config = dict(
    win_length=400,
    targets=['instrument'],
    arch='transformer',
    norm='rmsnorm',
    head_dim=64,
    bias='none',
    pooling='class_token',
    optimizer='muon',
    muon_scale='original',
    momentum=0.85,
    nesterov=True,
    max_steps=37900,
    warmup_steps=1130,
    weight_decay=0.001,
    adamw_weight_decay_other_params=0.01,
)
Rows from block 3 of a small sound classifier, named by matrix and row number. Rows with one number belong to one neuron. Each number is 128 + 24 x the weight over its row's rms, rounded and kept within 0 to 255. All counts start at 0. Numbers have three digits each.
After each neuron's rows are labels from the 100 clips, of 14976, where the neuron reaches its highest value: "top examples" is what is common among them; "peak on" is the class under the peak. Only what is clearly more common there than usual is listed. The data: synthesized solo parts of chorales (CocoChorales). In brackets: how many of the 100, against the usual share in percent.
# fc1: MLP up (model.blocks.3.mlp.fc1.weight, 2304x384), inputs 0-127
# fc2: MLP down (model.blocks.3.mlp.fc2.weight, 384x2304, transposed), outputs 0-127

fc1.417:104138137116129129164122115105129130125125142138138120091137134124132110150097140095081131115080111147130119108102119107131130121147111136117112126138146131126123099126103096163161150157119153170157140099157128120124149141128174086100081106149097139123139107100150085138122144109148141148105093168139093137087082111121121132131157134127084109162106130124154089138117140081128079138123
fc2.417:151131141085106091102123124102185079139113154130130110147142128137123141083158122147177148138101167122147110113166109119134158141189152125143133118105100160127145127112128157114124121143133094154095159151124142111119112187111136169179124168076125134106101137158163126142136172129094142098101146114119138115141155148139145109121126119140129102113127130116150145158122148140147097124138
top examples: tuba (92 vs 8.7); note C4 (51 vs 10.9); note C#4 (49 vs 11.9); note D4 (38 vs 12.7)
peak on: silence (40 vs 12.5)

fc1.665:133113106118111142118138127135167184113090093108110121138116147120138136109113106076189112123115108103143131124125106128122139107131172138115204119130099170151108132124137147124087130164153099112098123142121124120111114190107143147125152123121097141091135161130115163140183080136103103119143151127141159161113136144155171089122131123159135135107133141094127158109107172111152098126134
fc2.665:142125144161137124139131147129160209137158141142121108130169099134129123116138124105093121163106133106131145107188137146099120174119154114092101127114134150113111142136127100124156117114145140157139128097148116106148091059107101157166152141144111152093124200134127107157118177127166118118128174145074139097101158137104125154154132114121158091140145150126151130131108158143135111171180
top examples: clarinet (100 vs 8.9); note F4 (51 vs 9); note G4 (44 vs 7.4); note G#4 (39 vs 9.1)
peak on: silence (35 vs 12.5)

fc1.487:127127164109107130145164064145117195129085122121125141122105084114127074121137120071140116129128111120126132167139066112137145125112107130137120132124139128176132147136129132167135132124141131162117145174148125133119135087135120140155116115182122117110110132128112114118136134122128138135124122154118138119116098134127099127139117126128121150140133132144125134073140129146162164142131
fc2.487:103134135175161114157122104146133123120168139115087113117127133118133127132114112143112108116139134147082098153125128134145102129125111125140152157154111139149149129119111100205127133128113132086125120130144133113124126052123129139122134144162133122045120138141142132131142125112117115131106120109138141128152141130119123105097124117127141158118145139121115122086127116136133141103145
top examples: bassoon (100 vs 8.3); note A#3 (60 vs 10.2); note C4 (58 vs 10.9); note C#4 (55 vs 11.9)
peak on: silence (35 vs 12.5)

fc1.95:127148128149112120115129167105155055110138136133175116108197119115120168122144117156167134137122112135141120103144070118120114155111124131136199140126126127107131127153139117082138145134063136126133144080114138134118116090113074139109147126089113141144142137133130147182125144131105127134124138113148143122136143141103187000140127134137122103109129134128135122099137129120076050111135
fc2.95:122131123130139115143104132087115105131113106127097140154175134110134099125146117122131110074136129151126094155109142093119113120123158135143059081139128143139152120138121139160109148114158120119129125160128120109124130098160124160113146122135084138097145122100148106112111136133135102130126135125163141192130119125109063103125124119139148088146100130090129141115113128120082174134101
top examples: trombone (100 vs 7.2); note E4 (62 vs 8.5); note D#4 (48 vs 11.1); note D4 (39 vs 12.7)
peak on: E4 (27 vs 2.9)

fc1.56:123141123125123122136143102106127115109170131132176122135092100135126115106118142135144129131122139119127136122126133114117130116138130130113150134131129125138134147139102140082135145136096121138136089139126126121127135000144156129125139127128121123255134135125147107116125139116123119132133139140137156136142094136128119170124096120125135170128128123157125129132133141138176118115139
fc2.56:129111131131113133136129140122148148149139138124140131120129121109118099137149129120065120165170136135110146140142129115132112107133126119118118118108147117136114103146155075041135117118157134121125101149110112130118128031129143192146120106122080087244113156127100145150131148119129141126154149142146119107110117127141140129114133144112118133110104133099138124189114135124089128132131
top examples: horn (100 vs 6.9); note A#4 (39 vs 10.8); note A4 (35 vs 9); note G#4 (35 vs 9.1)
peak on: silence (58 vs 12.5)

fc1.381:120115148088162152090143181106111073149109112169071124150146136127155129135101104124153147126109135111102118087139145150157107160159118140162104101096108152125135144105144161133139149111135114108112128157145127111120162129155152132140154100113123139089131143125093143119115136171141133152134146126147126150155108128100127080120126144121125127117181137180136159127114116129128110115129
fc2.381:118119138119152133160118121151142199111125131141248134108097108141151116096124118192071134097068102106102084097119173102131110134147135130160141155124148112104132124131134119121107134138132127129127125109155122135142132131137134127123105111120103102092130142117156138134111121125119101122134144148130120137139085127149139214125112117148141149130117084174129152132102128127142128121117
top examples: trumpet (100 vs 8.2); note G5 (50 vs 6.4); note A5 (35 vs 2.2); note F#5 (34 vs 7.2)
peak on: silence (72 vs 12.5)

fc1.87:144125139116147105155136137129158120139170168145160112100111158142123119108141128163165108117124127107117150164092117141139141108113126101098142109113133133146125147131156137086095109143166130183155121122129116156115105168118134091156110107153105099091084129118119123149164160116125115112134113143118117105130163139108139187114113137123158115133137160116099103117126181121128082147139
fc2.87:114133115134105103101158123073111106083130162111094153077145117155112116107154114110135113137108144096113096134117149148143134144158136113155129091115118125113184100143108139099101075144094107082126119099163178172127118081131103127115127097172135158129135166137137145100176140124136120133126172117086181134110182096135134115124131138106137149099134145100127197139131155127152132123143
top examples: clarinet (100 vs 8.9); note F#4 (61 vs 8.1); note F4 (32 vs 9); note G#4 (32 vs 9.1)
peak on: silence (41 vs 12.5)

fc1.504:139114167121161149161133076159110057147122134106132135110170128133115150114109161084101115145138148106131146153140145144130144111157140117119167138111150136131113149099084116088133099121087140156114150129130129176120134081144137103131134123135122097115126126122113156149129115129157125099119127144143123155143175124133191117107124128117142137137177111162140153132134174141113088105128
fc2.504:153139149142135118106094125125166108129141098103135086126111085144171128127173166157061110100122148127137133143143118140154135174140136098127108124098117113116128105128105100146134118120143115113115089111138096124131138132132146127117120102140121120154141140123148114169110105133117104114177103094139132091102126103146134111131093101149120104138152140109114124204115149172134120133108
top examples: double bass (96 vs 1.8); note G#3 (31 vs 8.2); note A#3 (31 vs 10.2)
peak on: silence (43 vs 12.5)

fc1.371:126122146146077126133122108120139158145059131137183139133190128120125126144119149090144125166127110121112123088131129127122121132097127151146153140158117131127131126118129134138121121131092133121116128146124128130130130107122111149144133123109121118085133134143125163150126135122100129117148130130143118110132131116137139244132126132125117102130122137119133134186099110135111089114137
fc2.371:110128133149129110126126170094128103152143135108093132096139129126163142107107125114045101137147151090122168100128138118111148160119145179096106064109162098103104108100106130189129100101100173135100129117142182133132103129113140138106155142128151089185128138121121123130126126148122122151135160178101133116086114123133137166143113125108129127115103129135133120139141146133122139108135
top examples: oboe (99 vs 8); note C#5 (57 vs 9.9); note C5 (47 vs 10.3); note B4 (46 vs 9.3)
peak on: silence (86 vs 12.5)

fc1.471:170130139131173113183152090146174128137179155105177125142119112143114102097117115183147139123135115170124139143158154146146116113104079142119096132131129129098144163138137137124128123120124125120163115104181140097132128183129125148129123113107129130124057156110119091171147129112177150133118097108125118143127106109136133200104136136139118144083165132138080132098109099153145107142144
fc2.471:085128157181105140130168150134097105152103152143149159159098150122137126104141140084136139140146113120110138137143122145142133122121132159138122078152103121138108163109145112111104100110116155140124138153128136126126116184103128131158142122145139118199127108126140166137130188097146128106108098146149120149147143156135116056103130107129127099109136119140130088098129137136121096073110
top examples: trombone (100 vs 7.2); note D4 (49 vs 12.7); note E4 (48 vs 8.5); note D#4 (35 vs 11.1)
peak on: silence (32 vs 12.5)

fc1.419:143157123116127125103101136137126159084120109156126150133153134162099096149101177087127138104124099103105101144103112116159105108152110111144102126143129095131096114147133131173144153115105149124127098095132165108116132098122102118100131071142117126110145104093089143145161125113093126175096110144154119108143085109147157075105118111120103111157144137169088118159134126147100070127155
fc2.419:141186142158181087135118073171108156139126114113118126120144122133153117136147103096153140117116098163090113167173178110155173110121145139128129151169135140074118160160163140101134140156139124144143185115140103117122124132143131148125130141135128140131065122119149143133117124120117125147101102075105138076161135119140122139128138112128160076110113129125104116099098128144141117160132
top examples: clarinet (87 vs 8.9); note D4 (38 vs 12.7); note C#4 (36 vs 11.9); note F#4 (27 vs 8.1)
peak on: silence (45 vs 12.5)

fc1.289:139099145158128153104128164104137186116205144146154119092116108102130100102132139132125114078111152120100132151121133096105163088161123141131141135104095108104118096110132148149144109161152163136142146179116142168147135145160104100131126123192101068154121112107113114165118128136121130096135168115143133117145140133112155127133123111133113105152108126130175091089181116101099150123106
fc2.289:100109133112127119158144093114079165124102121138104091125158128102164102147109133094100141146167121143098167132120131158112130152111162090098127145069161119156144161103146130130128137106148119131125126103144139116116134149101125160114136111128151176141120125145118128119145148114133116138158084114137136132109123139129146173142132138106140131127109104141121104119112153120092167163151
top examples: horn (54 vs 6.9); note C5 (49 vs 10.3); saxophone (46 vs 1.6); note C#5 (30 vs 9.9)
peak on: C5 (27 vs 3.8)

fc1.210:144132130106119130111124073136121141146154131127201116129118142134132133135111143070159126148143141113131139127122105129123114117134131130129148115096120127145120131109103136141107145144152133123130139078130129131134115036127158130134129140068128116126112126131150115158117110136127132138129119131127130143134150117133131255141117123136128140134128117107131120106139117135133074157127
fc2.210:123129101093125114153136119108128086157107091164147151118139126106141214141142143127036117128129122110144153094121108119131152131140112121131164119118114157093104108120148145099106147114105107117140173113141093127130138120128131115113120108103138158127122148137108135141164126107095136118149098139093102072134165118144176095162149139127105099114130125152156149168113153175152100114136
top examples: double bass (100 vs 1.8); note A#3 (52 vs 10.2); note G#3 (40 vs 8.2)
peak on: silence (48 vs 12.5)

fc1.615:116116144125124136126137073137122227122053107122142151125136105122132095124122152099139114112142121107151115138139074110153133115111119111118160151129125124150135131142121136137118147138108141142106132149132120119111138107145116132155129123167121117129100124134127128178138136132122148119133104155139133134144102121138082090139130128137127084107133105119122146080143128137105170149145
fc2.615:099153149173159099134125106135130103127189134134113117106139128114120163137103124149107099104129103124080090127141138135136131118135119119159165144128132145129135108123100114204123131115086132101132133133139129107108138059163132131129149130166151106076105136140117135146120124122103127130098124085123148114151139125119124097089135113103141150135142142122127123075133098133132112114127
top examples: bassoon (100 vs 8.3); note C4 (62 vs 10.9); note C#4 (58 vs 11.9); note A#3 (55 vs 10.2)
peak on: silence (39 vs 12.5)

fc1.81:123128125148107130154145177107140129138123114117115154103099128123138134119133130247111128102141130115124109114126128129139143081135112125115026135148131129082132129126111120183124122132118135140142107123113134124132147194143075124105140139137132117191134132120127163089141123133118125135132135155130153136115115123139113016140120133116121097126097131126132125194139118149128182095134
fc2.81:107108104111138115115131122128101119105140121120173130103138126144145116123103129026156143169184094149096093119133101126116129132137140110153171157150119127165105161126150206225157142166157131107169126066140125147127145133124157122069152132161192118108119121119138129095132138119133099108090102124122097155158125130121112175129136143131105164132099119162141122106112111104183122099101
top examples: saxophone (68 vs 1.6); trombone (27 vs 7.2); note F4 (27 vs 9); note F#4 (26 vs 8.1)
peak on: silence (34 vs 12.5)

fc1.423:120138116113090138116122103138148113156084097154149101156120127119149113106113151107149158141140143112147134138092105135148155145163142176104159134148108096135118123128143097106122151125117110157111104124129109110093113094100104168145161148134190127089141104144100123156107130128132125156101131160179121148127112129145147129139139125164121125115133151121081107081120142109163134091123
fc2.423:148146118155142119127129163149138129132165176131153123121135120145161183162123107132120166104099090131097123154170149131160075111109162126090113161156172139155141152129132130163138148142115131126142179128144113129152129134136139115111122134131118142102111139101106135127163123128100120111106134162115149095102140107126114145121121117144145113086114130143105144144127131129121124154110
top examples: trombone (100 vs 7.2); note E4 (64 vs 8.5); note D4 (51 vs 12.7); note D#4 (47 vs 11.1)
peak on: silence (36 vs 12.5)

fc1.209:123153136144145118131128136116130070120135126108138127142143121147112139113141133105086136127131117148118136129127095116111137125122139131131164131133129128073132139130123139193112118135119128125135125097127134132115114255119141119112124126144135112185123127136131103114144130128130124141127128126138138126121130118132058045119114120125131119146119111109133133146118150127137082124135
fc2.209:130113131113116091143154142135106099088113134137129135116189130173094111131133131070196122126124130133138107120141133144143142128124126134140159156115116116111128123088120143234107111123094129138132168116125097135151136255111103106161132126089104127195143134155130133133125113121175144114110122133164132107135132119148091106114132125124129120124135149141119121118118108133120105124123
top examples: saxophone (100 vs 1.6); note G4 (28 vs 7.4); note A4 (27 vs 9); note G#4 (27 vs 9.1)
peak on: silence (30 vs 12.5)

fc1.538:131129150188146126109130161111114065139167148162144129119144091134143083146139136101137102154115149108153129145117119110126123134137133133154194133165117120101111103117135132097116110120124129125129099114109154126147117255129097105144097072110132101141120140140149109122157130137146161095140132107127111123124141125154134089101112111136110146144151092092135133110117136179150089138106
fc2.538:097094123120084104111112151098115139133088136154069148171102146157114090167155120108184111149136124115096139124113111153157134120131118102097119116102133144121126094122165128202107111147141126140133115154139125108148128153148112104128135146132100134220087127117138115130127147106118103129101112149154094167134115119150069112122127145128149126107093160144103169141102105136166139145122
top examples: saxophone (100 vs 1.6); note F4 (34 vs 9); note E4 (32 vs 8.5); note G4 (26 vs 7.4)
peak on: silence (43 vs 12.5)

fc1.109:129154116104113138127139125114124201128132144120152128094111130111119111109119142000162120122134118149126116121137101109134156140137145108121166143118141129130126131143122120099143145095140128138123117152125105125104142122130108164113139115123133105193119174130134151136143121129135119100141135137149136134148117135162101087112116117142131103126117135166105132191123132141158103119154
fc2.109:136125085122128134139117126127121184115148120134131153139115135135138122106151125140157152130101129102123150142137135125074156130110122095145118139118131130110148166115146124000132122138121107129103123109110124100133134141121109078160116120113136126041092104136118122141132132119124110112112110131134129142122137115120110044114116128123131115140142113113118120119137100118115129111097
top examples: trumpet (97 vs 8.2); note E5 (31 vs 7.6)
peak on: silence (47 vs 12.5)

fc1.488:118137134105151147106125148156103185134136107139224089109213147134136111159132126113109134138139126138143111172127095151127120172128125141139117132141111121016139133120134129126151141110129127109125128097112120133142121128115134145133115157115132151110142103126129089152122126137112125116107132114133124110117101123168203140143141129149125118125124141127097130139126108134136188079139
fc2.488:094118109113164142101121124118098143129120133172047117111125125099156129132122140121022121127124105191111135108120134112116116078109141104131169184109157110124138146129127146158141160144114160108126123104163088128077139104136103133126126141163130114075112127114134105158114143093123155130101114095115145116122159157105135131120112093150109130113137132110149140076166120134096149118101
top examples: viola (100 vs 8.3); note D#4 (57 vs 11.1); note D4 (53 vs 12.7); note E4 (31 vs 8.5)
peak on: silence (73 vs 12.5)

fc1.586:120141156102181131107103136111102123113136121106080113122117126147125018103138109124127099151115098112110174106102160120130101121118119146104153147139157162165129152149129137136133143098112114116129098152120114122084095176131087138108114119145113150108110100111100120160131158143078110153077160111131137118081169122098130111093089174121124129140127134083110099108110085157143107151196
fc2.586:108099134161087099140124116107137126120128150135144170140106145134122135101164107172175149164160145169136113147098082115165153168109116136137150124109109161134091130120125138070123152115117121144127071140130123119152123143127143173115109076117129102078147128096108116153100146123133153112113159136161118142104124132119146147089130142089130117139120148120116163207140111123120147086112
top examples: viola (100 vs 8.3); note D4 (54 vs 12.7); note D#4 (45 vs 11.1); note E4 (40 vs 8.5)
peak on: silence (57 vs 12.5)

fc1.658:122112144116208129146128159126113178146106125107195108116080155120151152100110127033138125138143135149151120100131153123125170091130128134116130136151145128133149142126110153089134122138107102131120121167121146126142120160129075125128125137140140143166135139114160163078112128112120120128114128149140133107138131132131099147122133128129135045113141129164110128127155126160148062110122
fc2.658:107116122120120120122118130127133128115135124121073134134116146134159138119091136102106121109112137128137139093122114120106135144125138136107075123126131130044139071092144181094133145129122111143112132113137141133116128134120126153145118140132157128020116128125151119173132140149129140126141134114092143106105128131126164179138138129118125107104134137139140115103124112151119165147102
top examples: trumpet (100 vs 8.2); note A#4 (38 vs 10.8); note B4 (31 vs 9.3); note A4 (30 vs 9)
peak on: silence (55 vs 12.5)

fc1.198:158129119146131124096112135158181102127146130124147151172117121123132131156141131109169136142150128134120092152124152112132151118101128117129128094140074137120117169131126140124119132099157156139200147130099127104160114075100145138198145134141131125105103121157123122166130122095132150112136127119096127104131113136132103145099110144095121117096174134154160112155157128116142120137174
fc2.198:091092143168154072138134062132135129123135149151159154088121100164124153088113134153114146168118133134155142166147141144126137117142099165119146100137156121172139143142105104117097121145119129143115125146105127147113151180080148105119111127131133141075147147094073124137122143107116155126122143115062085148145136159136145141134109083127121152078105162124119125079136131141147141083103
top examples: oboe (100 vs 8); note A#4 (49 vs 10.8); note G#4 (41 vs 9.1); note B4 (38 vs 9.3)
peak on: silence (80 vs 12.5)

fc1.667:120128123116148116150157122132137107127137129163169085104165134130125191106157117150174135136120124141134094077152117151099151134124102125147151138133096109105155149113172146086156162147094163156187162093119130073137115103103108162071128110098097101160105110141150138173125119135110150143136134100107162153124146108123137111142141126155151087122117157122147114112145145130072101119156
fc2.667:140146115125116089106100116122133091088115112124089124155150162103124121077119143130091111126120102148138090087134145091168129096146150093095129167162126143110132114118119097098115114118153104123107108190126126139164119109151109127147162144116101137109120128183132126125110150113133098081116135166171137145101129120123142125101117150146129145091098133113103111125102094158095135115075
top examples: trombone (100 vs 7.2); note E4 (51 vs 8.5); note D4 (48 vs 12.7); note D#4 (47 vs 11.1)
peak on: E4 (25 vs 2.9)

fc1.314:136107144114097137141121134090148135110174121126003149079058135146118143122114105171125131091118118129137129108145131139148135108113103168127148125136134137110125110097125123093120169127112148115121158122128127143139138148145134131102123120110154106054096128135132103097141119143089128106097116141097114110137119135132117190127146116115127159137114131111122126096128095147133115100141
fc2.314:172154125146114168141166139100105163116081133123117112118063093165080168142128132071122136163127118109141109146132154111123095158123136099109122124156144135134107151136129108153117075118088126100132105100158110113105171102158123115094111138114149105188106083149159162103155141109114107152103118151134132095099141140123123080090108104150128145135111114126109139118129124140145101171109
top examples: clarinet (100 vs 8.9); note F4 (49 vs 9); note F#4 (45 vs 8.1); note G4 (42 vs 7.4)
peak on: silence (47 vs 12.5)

fc1.675:127115104107160142129116203152122095136154142118206090146116159106145137148112115165091134125112126146118126141125080139165114165134134126159104152160149127172122135127152139134171126138148138120159095110142136122110125199113127126126134183158134139189126125122115136139150146133140156128114124096147127113106111178143120120152131145168141126136101124133140129143150130120144164131126
fc2.675:135105100113106162106133095159157184143132121103101127116068117082087138140141112167095124121105142141137173130084124114121150075130109133120168139114155145149158137111111122127110147126124147111127118141126080150169125119143132149115108105154124120067122153088138089135153119105125125126166155114088148087102131103149137113147115140115123102108116144164134117102140189134138123147105
top examples: viola (99 vs 8.3); note F4 (57 vs 9); note D#4 (50 vs 11.1); note F#4 (39 vs 8.1)
peak on: silence (61 vs 12.5)

fc1.233:120153106122110120116141157142102082162100138168142159100179155141081042110155131186113117126112145135123104139152139155121129111111112123112144147118128130125100115082110096143094145111106139138098126150110139163127119137102120106161143157092127105124129116136149119106127094145132132120104140102137106144120106144102087114150141099097110098093125099090122115167149128120150111098139
fc2.233:077111132131164122118080131134118140129149112095077179126130120165121179132161097138126142116115105170114133126106174122140080121158115137146107098101123120167091159129120129157125103137150104142154143142132136171142132191128121116155151171119128134139141116148109118103126076128139144115145139124125117108078111141138145074104135138143088125097130117122116137139107142098082106144137
top examples: clarinet (97 vs 8.9); note F#4 (53 vs 8.1); note F4 (48 vs 9); note G4 (35 vs 7.4)
peak on: silence (36 vs 12.5)

fc1.181:136138125141118116127152069128132191128051134110096134127103094124127100125144122042125121113128116119123131142137034116136146142126126133138194125126123126172133127141141122209138139128130122135129126139129114115120123085144126135125128097166112132094107125121134116151121130130120131136138126147132131134112101136143124044126124126127123127125113128141126135093138121126152155115125
fc2.181:116151166144151120143094108151129122123184131102093134112128123108112134139128130142122111110116117127088098110133143133125118117108101117140147142132139122152150139141102109255136136138093142098110128101134135117138117031150139112122137140163145101078120161135130134142129134124130119122119121102134143125149154115128137121101141117122130160124161138117119136079124110141116131145128
top examples: bassoon (100 vs 8.3); note C#4 (64 vs 11.9); note C4 (62 vs 10.9); note A#3 (47 vs 10.2)
peak on: silence (48 vs 12.5)

fc1.671:114115123131143124123108168126107175106154127103112145137111134147136094138121154018101143110117139128142107074147123130128142130164117137127162151128126138139126131166125117131135127144121127128141116133115143119129148135127082128134110119132134119148114161121146139110166153135119118115131112147149135117128134140138138087133116151154118123156141122129135131122128136132123103090128
fc2.671:144133100120143118133143104162124121107134109136146157102123148132093173102142137158150107125077135113121143103122120118146160137120156115125130125168140119092156134125172119146112130127136102144111095119139120119127116111140127081135131130133160148000116158149130117161134134112109125121094121147135146152121153100120168129149141103113173108126135111137119154097141137122172123130107
top examples: trumpet (100 vs 8.2); note E5 (51 vs 7.6); note F5 (45 vs 8.4); note D#5 (33 vs 8.9)
peak on: silence (76 vs 12.5)

fc1.224:140135125133053108106136190080150033119132131116137135139124124138137113091138103144106124127124118132134135112124056134120133170149110123116163139134147122134110123148158147066154118130128128117101087169141134135114137017151157111126158148109115125198123142129139109144138153135141133129136121138158121142129092139129198154109114122115127158116127153170150112119088175123116135126115
fc2.224:142133107129127170137120173181101093135130146155116150142105106143126095150089120157115144125137157146138117165117126133176152125136152134160117117114096110191120113119120107082122121147163136128120104169144123130158157059129127152161103135124086135068141111129111116145084099144113137101137134130103129144090133119085120170128148142133125115122156140143123132111104108098117133182148
top examples: horn (100 vs 6.9); note A#4 (63 vs 10.8); note A4 (42 vs 9); note G#4 (40 vs 9.1)
peak on: silence (41 vs 12.5)

fc1.105:117137105106181124138131195108125215122131127112148137113098126133134109123130127000123125122119121132130127088127119120127149127129135120123155136130123126122132143138128120106114133137105131124151133130125122122124130124125113131121123152150135128173123139124139129097121127119129120122118126142152142108156124134150115076136115128139127063118120124146128127150132127130158112115138
fc2.105:127132079137111116126116139105127169091130126133109130129086132121145156102124133107155112111112142116091111119127117124104132111115124117136115121132135149069161118125144155058128148134150121111137103132114125128123133171152119117115129123128126128021124147140134138158137141129134135136124117133126135155126115122135113138147126129118140089142140134114133125132120109123130152122127
top examples: trumpet (100 vs 8.2); note E5 (46 vs 7.6); note F#5 (32 vs 7.2); note F5 (31 vs 8.4)
peak on: silence (66 vs 12.5)

fc1.621:112128129138149147139155219103131171117172117146161135104160109128130135142130140119109131159132118114135134083119104136126117140121132140154178122112135123166132139130142126092147109134122126109123144120095142148118138117116142114116132137137142130111118125114113146134140123118125123130131136161138091100140146125145135233148128131133121145100121108145127134121114119139137040139129
fc2.621:143101095107117124134120116128132134095117128178177173138092112148111132123159126135150136106091124139112145125123143133158132108139124139136138124104138124182130144112128168076130121115132114132105131108151111100134126194118112105131120134118161114043138082129163094140136137128131146113126145114122131127161128120136123159116128128114159189105108141152125127182111134103146082110110
top examples: tuba (100 vs 8.7); note C4 (38 vs 10.9); note A#3 (31 vs 10.2); note G#3 (29 vs 8.2)
peak on: silence (33 vs 12.5)

fc1.545:140127126141107135161148131116120097122180137159066154129116093125124100127160139124126142078097137127133130126161174116118120160125120135147125105093120118110142124138149121096128095140063138141109143148140155110117129151158116133095124116160135097147139144145164140123177108114119136143140086122168140134145153114110114135128138134113162084105106140139128125138136115146102088088123
fc2.545:110132110123176156155133101116157116116036121107106093131106146148131165145141121097107187199097134138149109108131112125140136113113122118135131108172101127139099128141115159150129141116132118083146114109133142166160122109160149123127120122081109125101122131118175132155133141126096127125147152118122149129166131101158135089131132104153120121146128123186150142108127166118102125161113
top examples: viola (100 vs 8.3); note F4 (55 vs 9); note G4 (47 vs 7.4); note F#4 (47 vs 8.1)
peak on: silence (58 vs 12.5)

fc1.248:126122135131096139129153132138117178121082131120118144129110106119121113115140123079110117105117119115121127140131113124131153115118126136126129117128126132174130130134132126148123129126113126152119137173132118139123134063134123133142123119178129137098122137133129107105123132131114130134124128134137143127118106122137146110135126123118118128136122134135135134072132136133152145118127
fc2.248:115131133154154108135123117133107122119168134108087125119131151104147114141141127112152123108108116151081090136136123124144116114130118116138126151129138137118131103127108148190132148136107135084116123126160152119113119037134149125125130140148146110075128135136138137127128122126132129128113103117142115112149121115139121139090140126120131131121143134112122127099117100131148150122136
top examples: bassoon (100 vs 8.3); note C4 (59 vs 10.9); note A#3 (57 vs 10.2); note C#4 (52 vs 11.9)
peak on: silence (41 vs 12.5)

fc1.301:127122102132146126118106148118131105123095130118079130124128130125121108151124150114190130140117135132131128136128150133132114066160141137108091122145124123060130131137126115126140084156155117141124124161120111130133116213120140138134137149117151146150126134113141110173143114123108123134111138108157139122129130108116109051130116118130125159142126120129107137149138133118162212117146
fc2.301:134129133161149141144132136148124145127127126137195091128149103154140151114129121119115129132122155158115135125129137121141120149126119123140165149136119135150125151104149129165126145160119128141151130109132103136111141172126140131113126095155153131020123140146109120151132141137134153117126144125088137107154126164140116112113122131106119106112103125164132140123128139153113129105125
top examples: viola (100 vs 8.3); note D#4 (61 vs 11.1); note F4 (51 vs 9); note F#4 (34 vs 8.1)
peak on: silence (66 vs 12.5)

fc1.762:111097111140130100111119144110078166114097150127137129131147061142122151157110095121087097112128134162151117106149076120113138133129140126126149117134132135107145157093103153116124120143144121138110137051136090159157155112112114140133111112087122120095135108136080099150102155139108142132154142132137127120113155146138157158115072139130125144121139143111110156197097173145152112170113
fc2.762:104161152121126118126165078173157110129148125112105129135118128110135127115102124116075175132157106131151098144112131107163121146130110133135109143150129105092101121179141143203101145104151127116090172112145181110128155161090126160098140114148092149170122174127124126152128143156139127105171133135101110126128138112149144163085124106148157109128147182182146138084142133142139122155130
top examples: oboe (100 vs 8); note A#4 (43 vs 10.8); note A4 (32 vs 9); note G#4 (27 vs 9.1)
peak on: silence (47 vs 12.5)

fc1.111:137134073124119122117140102093129090129077130126061123149105118130121115121137125039123146108122116132138116150148117127108122151133121106106163135120130127154131131141145124182162136148108083126158087094121123110129133105127140136112139122113126123122113125127142089138137131125133133125129134132143144126144104142138126013119133127135110119151141133109122138158132127126134186135144
fc2.111:120135190132081116124098124154118141129123139099120111137104143134156141130122114141145127145137138108107135122148136122133106091115153103119137129121119130152129158133116116255138126127122152156171134133137132137133124074140103134111128118144100118092102159131118131130125142113126123108159099128140141144130109140116127131138122108132125143125116143126108154125106128144107141167126
top examples: oboe (100 vs 8); note C#5 (58 vs 9.9); note A#4 (55 vs 10.8); note B4 (50 vs 9.3)
peak on: silence (77 vs 12.5)

fc1.759:097176108151117137115102096124108116173099154129089132107134120118143144124112124143159147140122124121111101139162162158164162153140147113109100155123102146118139124155152166118131113120133132139087128122089100108125156094128091118166103135112127143138139125134123115133140126134131148158136119094080155137157202128122127168149157112092115128095116113175114165149153149120120158144131
fc2.759:130143093177099137120132168106128132148103129104148161156119115138152136130122128134135128149150158100141147122113092149090143144129123136123121110127154098157123103111155115138114179151152187117169158137176109111110154134110111139132095122196159138080133107118163161124105127127141119145108091108094164132142106143097142102071170174117142122135131099157162172181065106140128132138126
top examples: horn (100 vs 6.9); note A#4 (65 vs 10.8); note G#4 (48 vs 9.1); note C5 (35 vs 10.3)
peak on: silence (30 vs 12.5); A#4 (27 vs 4.2)

fc1.596:110115115119143144097104191135150108147097155141148154105164126109131155112134117104122149140144094085057156162141133118122164115088117116162116117106149140112110151125142131144130144117154119117069112126113144164149105165149119119112112134120137146133105094115163140132103116128169156074148122146161165114129150153151155080095114115097109157124108152124131121106103160128112143088125
fc2.596:110133114169123114145120114148088172138122102145056111124125077111123163129140117231063139111105118154123119141117088129113126114137125112132119135115132143118146130119157128200137122154094159123113149097130124117122162135131085113120134140091106136065118153139145131124119149110101137144141144111088132098163112137139118134124118114132120165131076119156148115135127111130109191151150
top examples: trombone (98 vs 7.2); note D#4 (48 vs 11.1); note D4 (45 vs 12.7); note E4 (44 vs 8.5)
peak on: silence (30 vs 12.5)

fc1.503:129134135140123132114131133111141144136111120119125121132154120115127156149106153070116120153117101116138134087137135127136116142112130132148153126126114137133130143112124130131139127133087118128119117131121125144129129184139113150138122122133130119080138136140143158137119137121121128114129131129124132122147152132142115255138120124122114105133121150142143130180102110139086105128144
fc2.503:105126125143136115130117156096128153123124120119112161138158126121138150128134129082084109130170148103140143114137132111127119141128148163121102086134147098110102085110117137072141133126141160165116167119163173121133109164104144106114124119159150113180127140122078120168153110158123122147110175155133121113070109130133137193128118137114145124124123126159124110135156156141136132079138
top examples: viola (100 vs 8.3); note F#4 (52 vs 8.1); note D#4 (47 vs 11.1); note G#4 (45 vs 9.1)
peak on: silence (62 vs 12.5)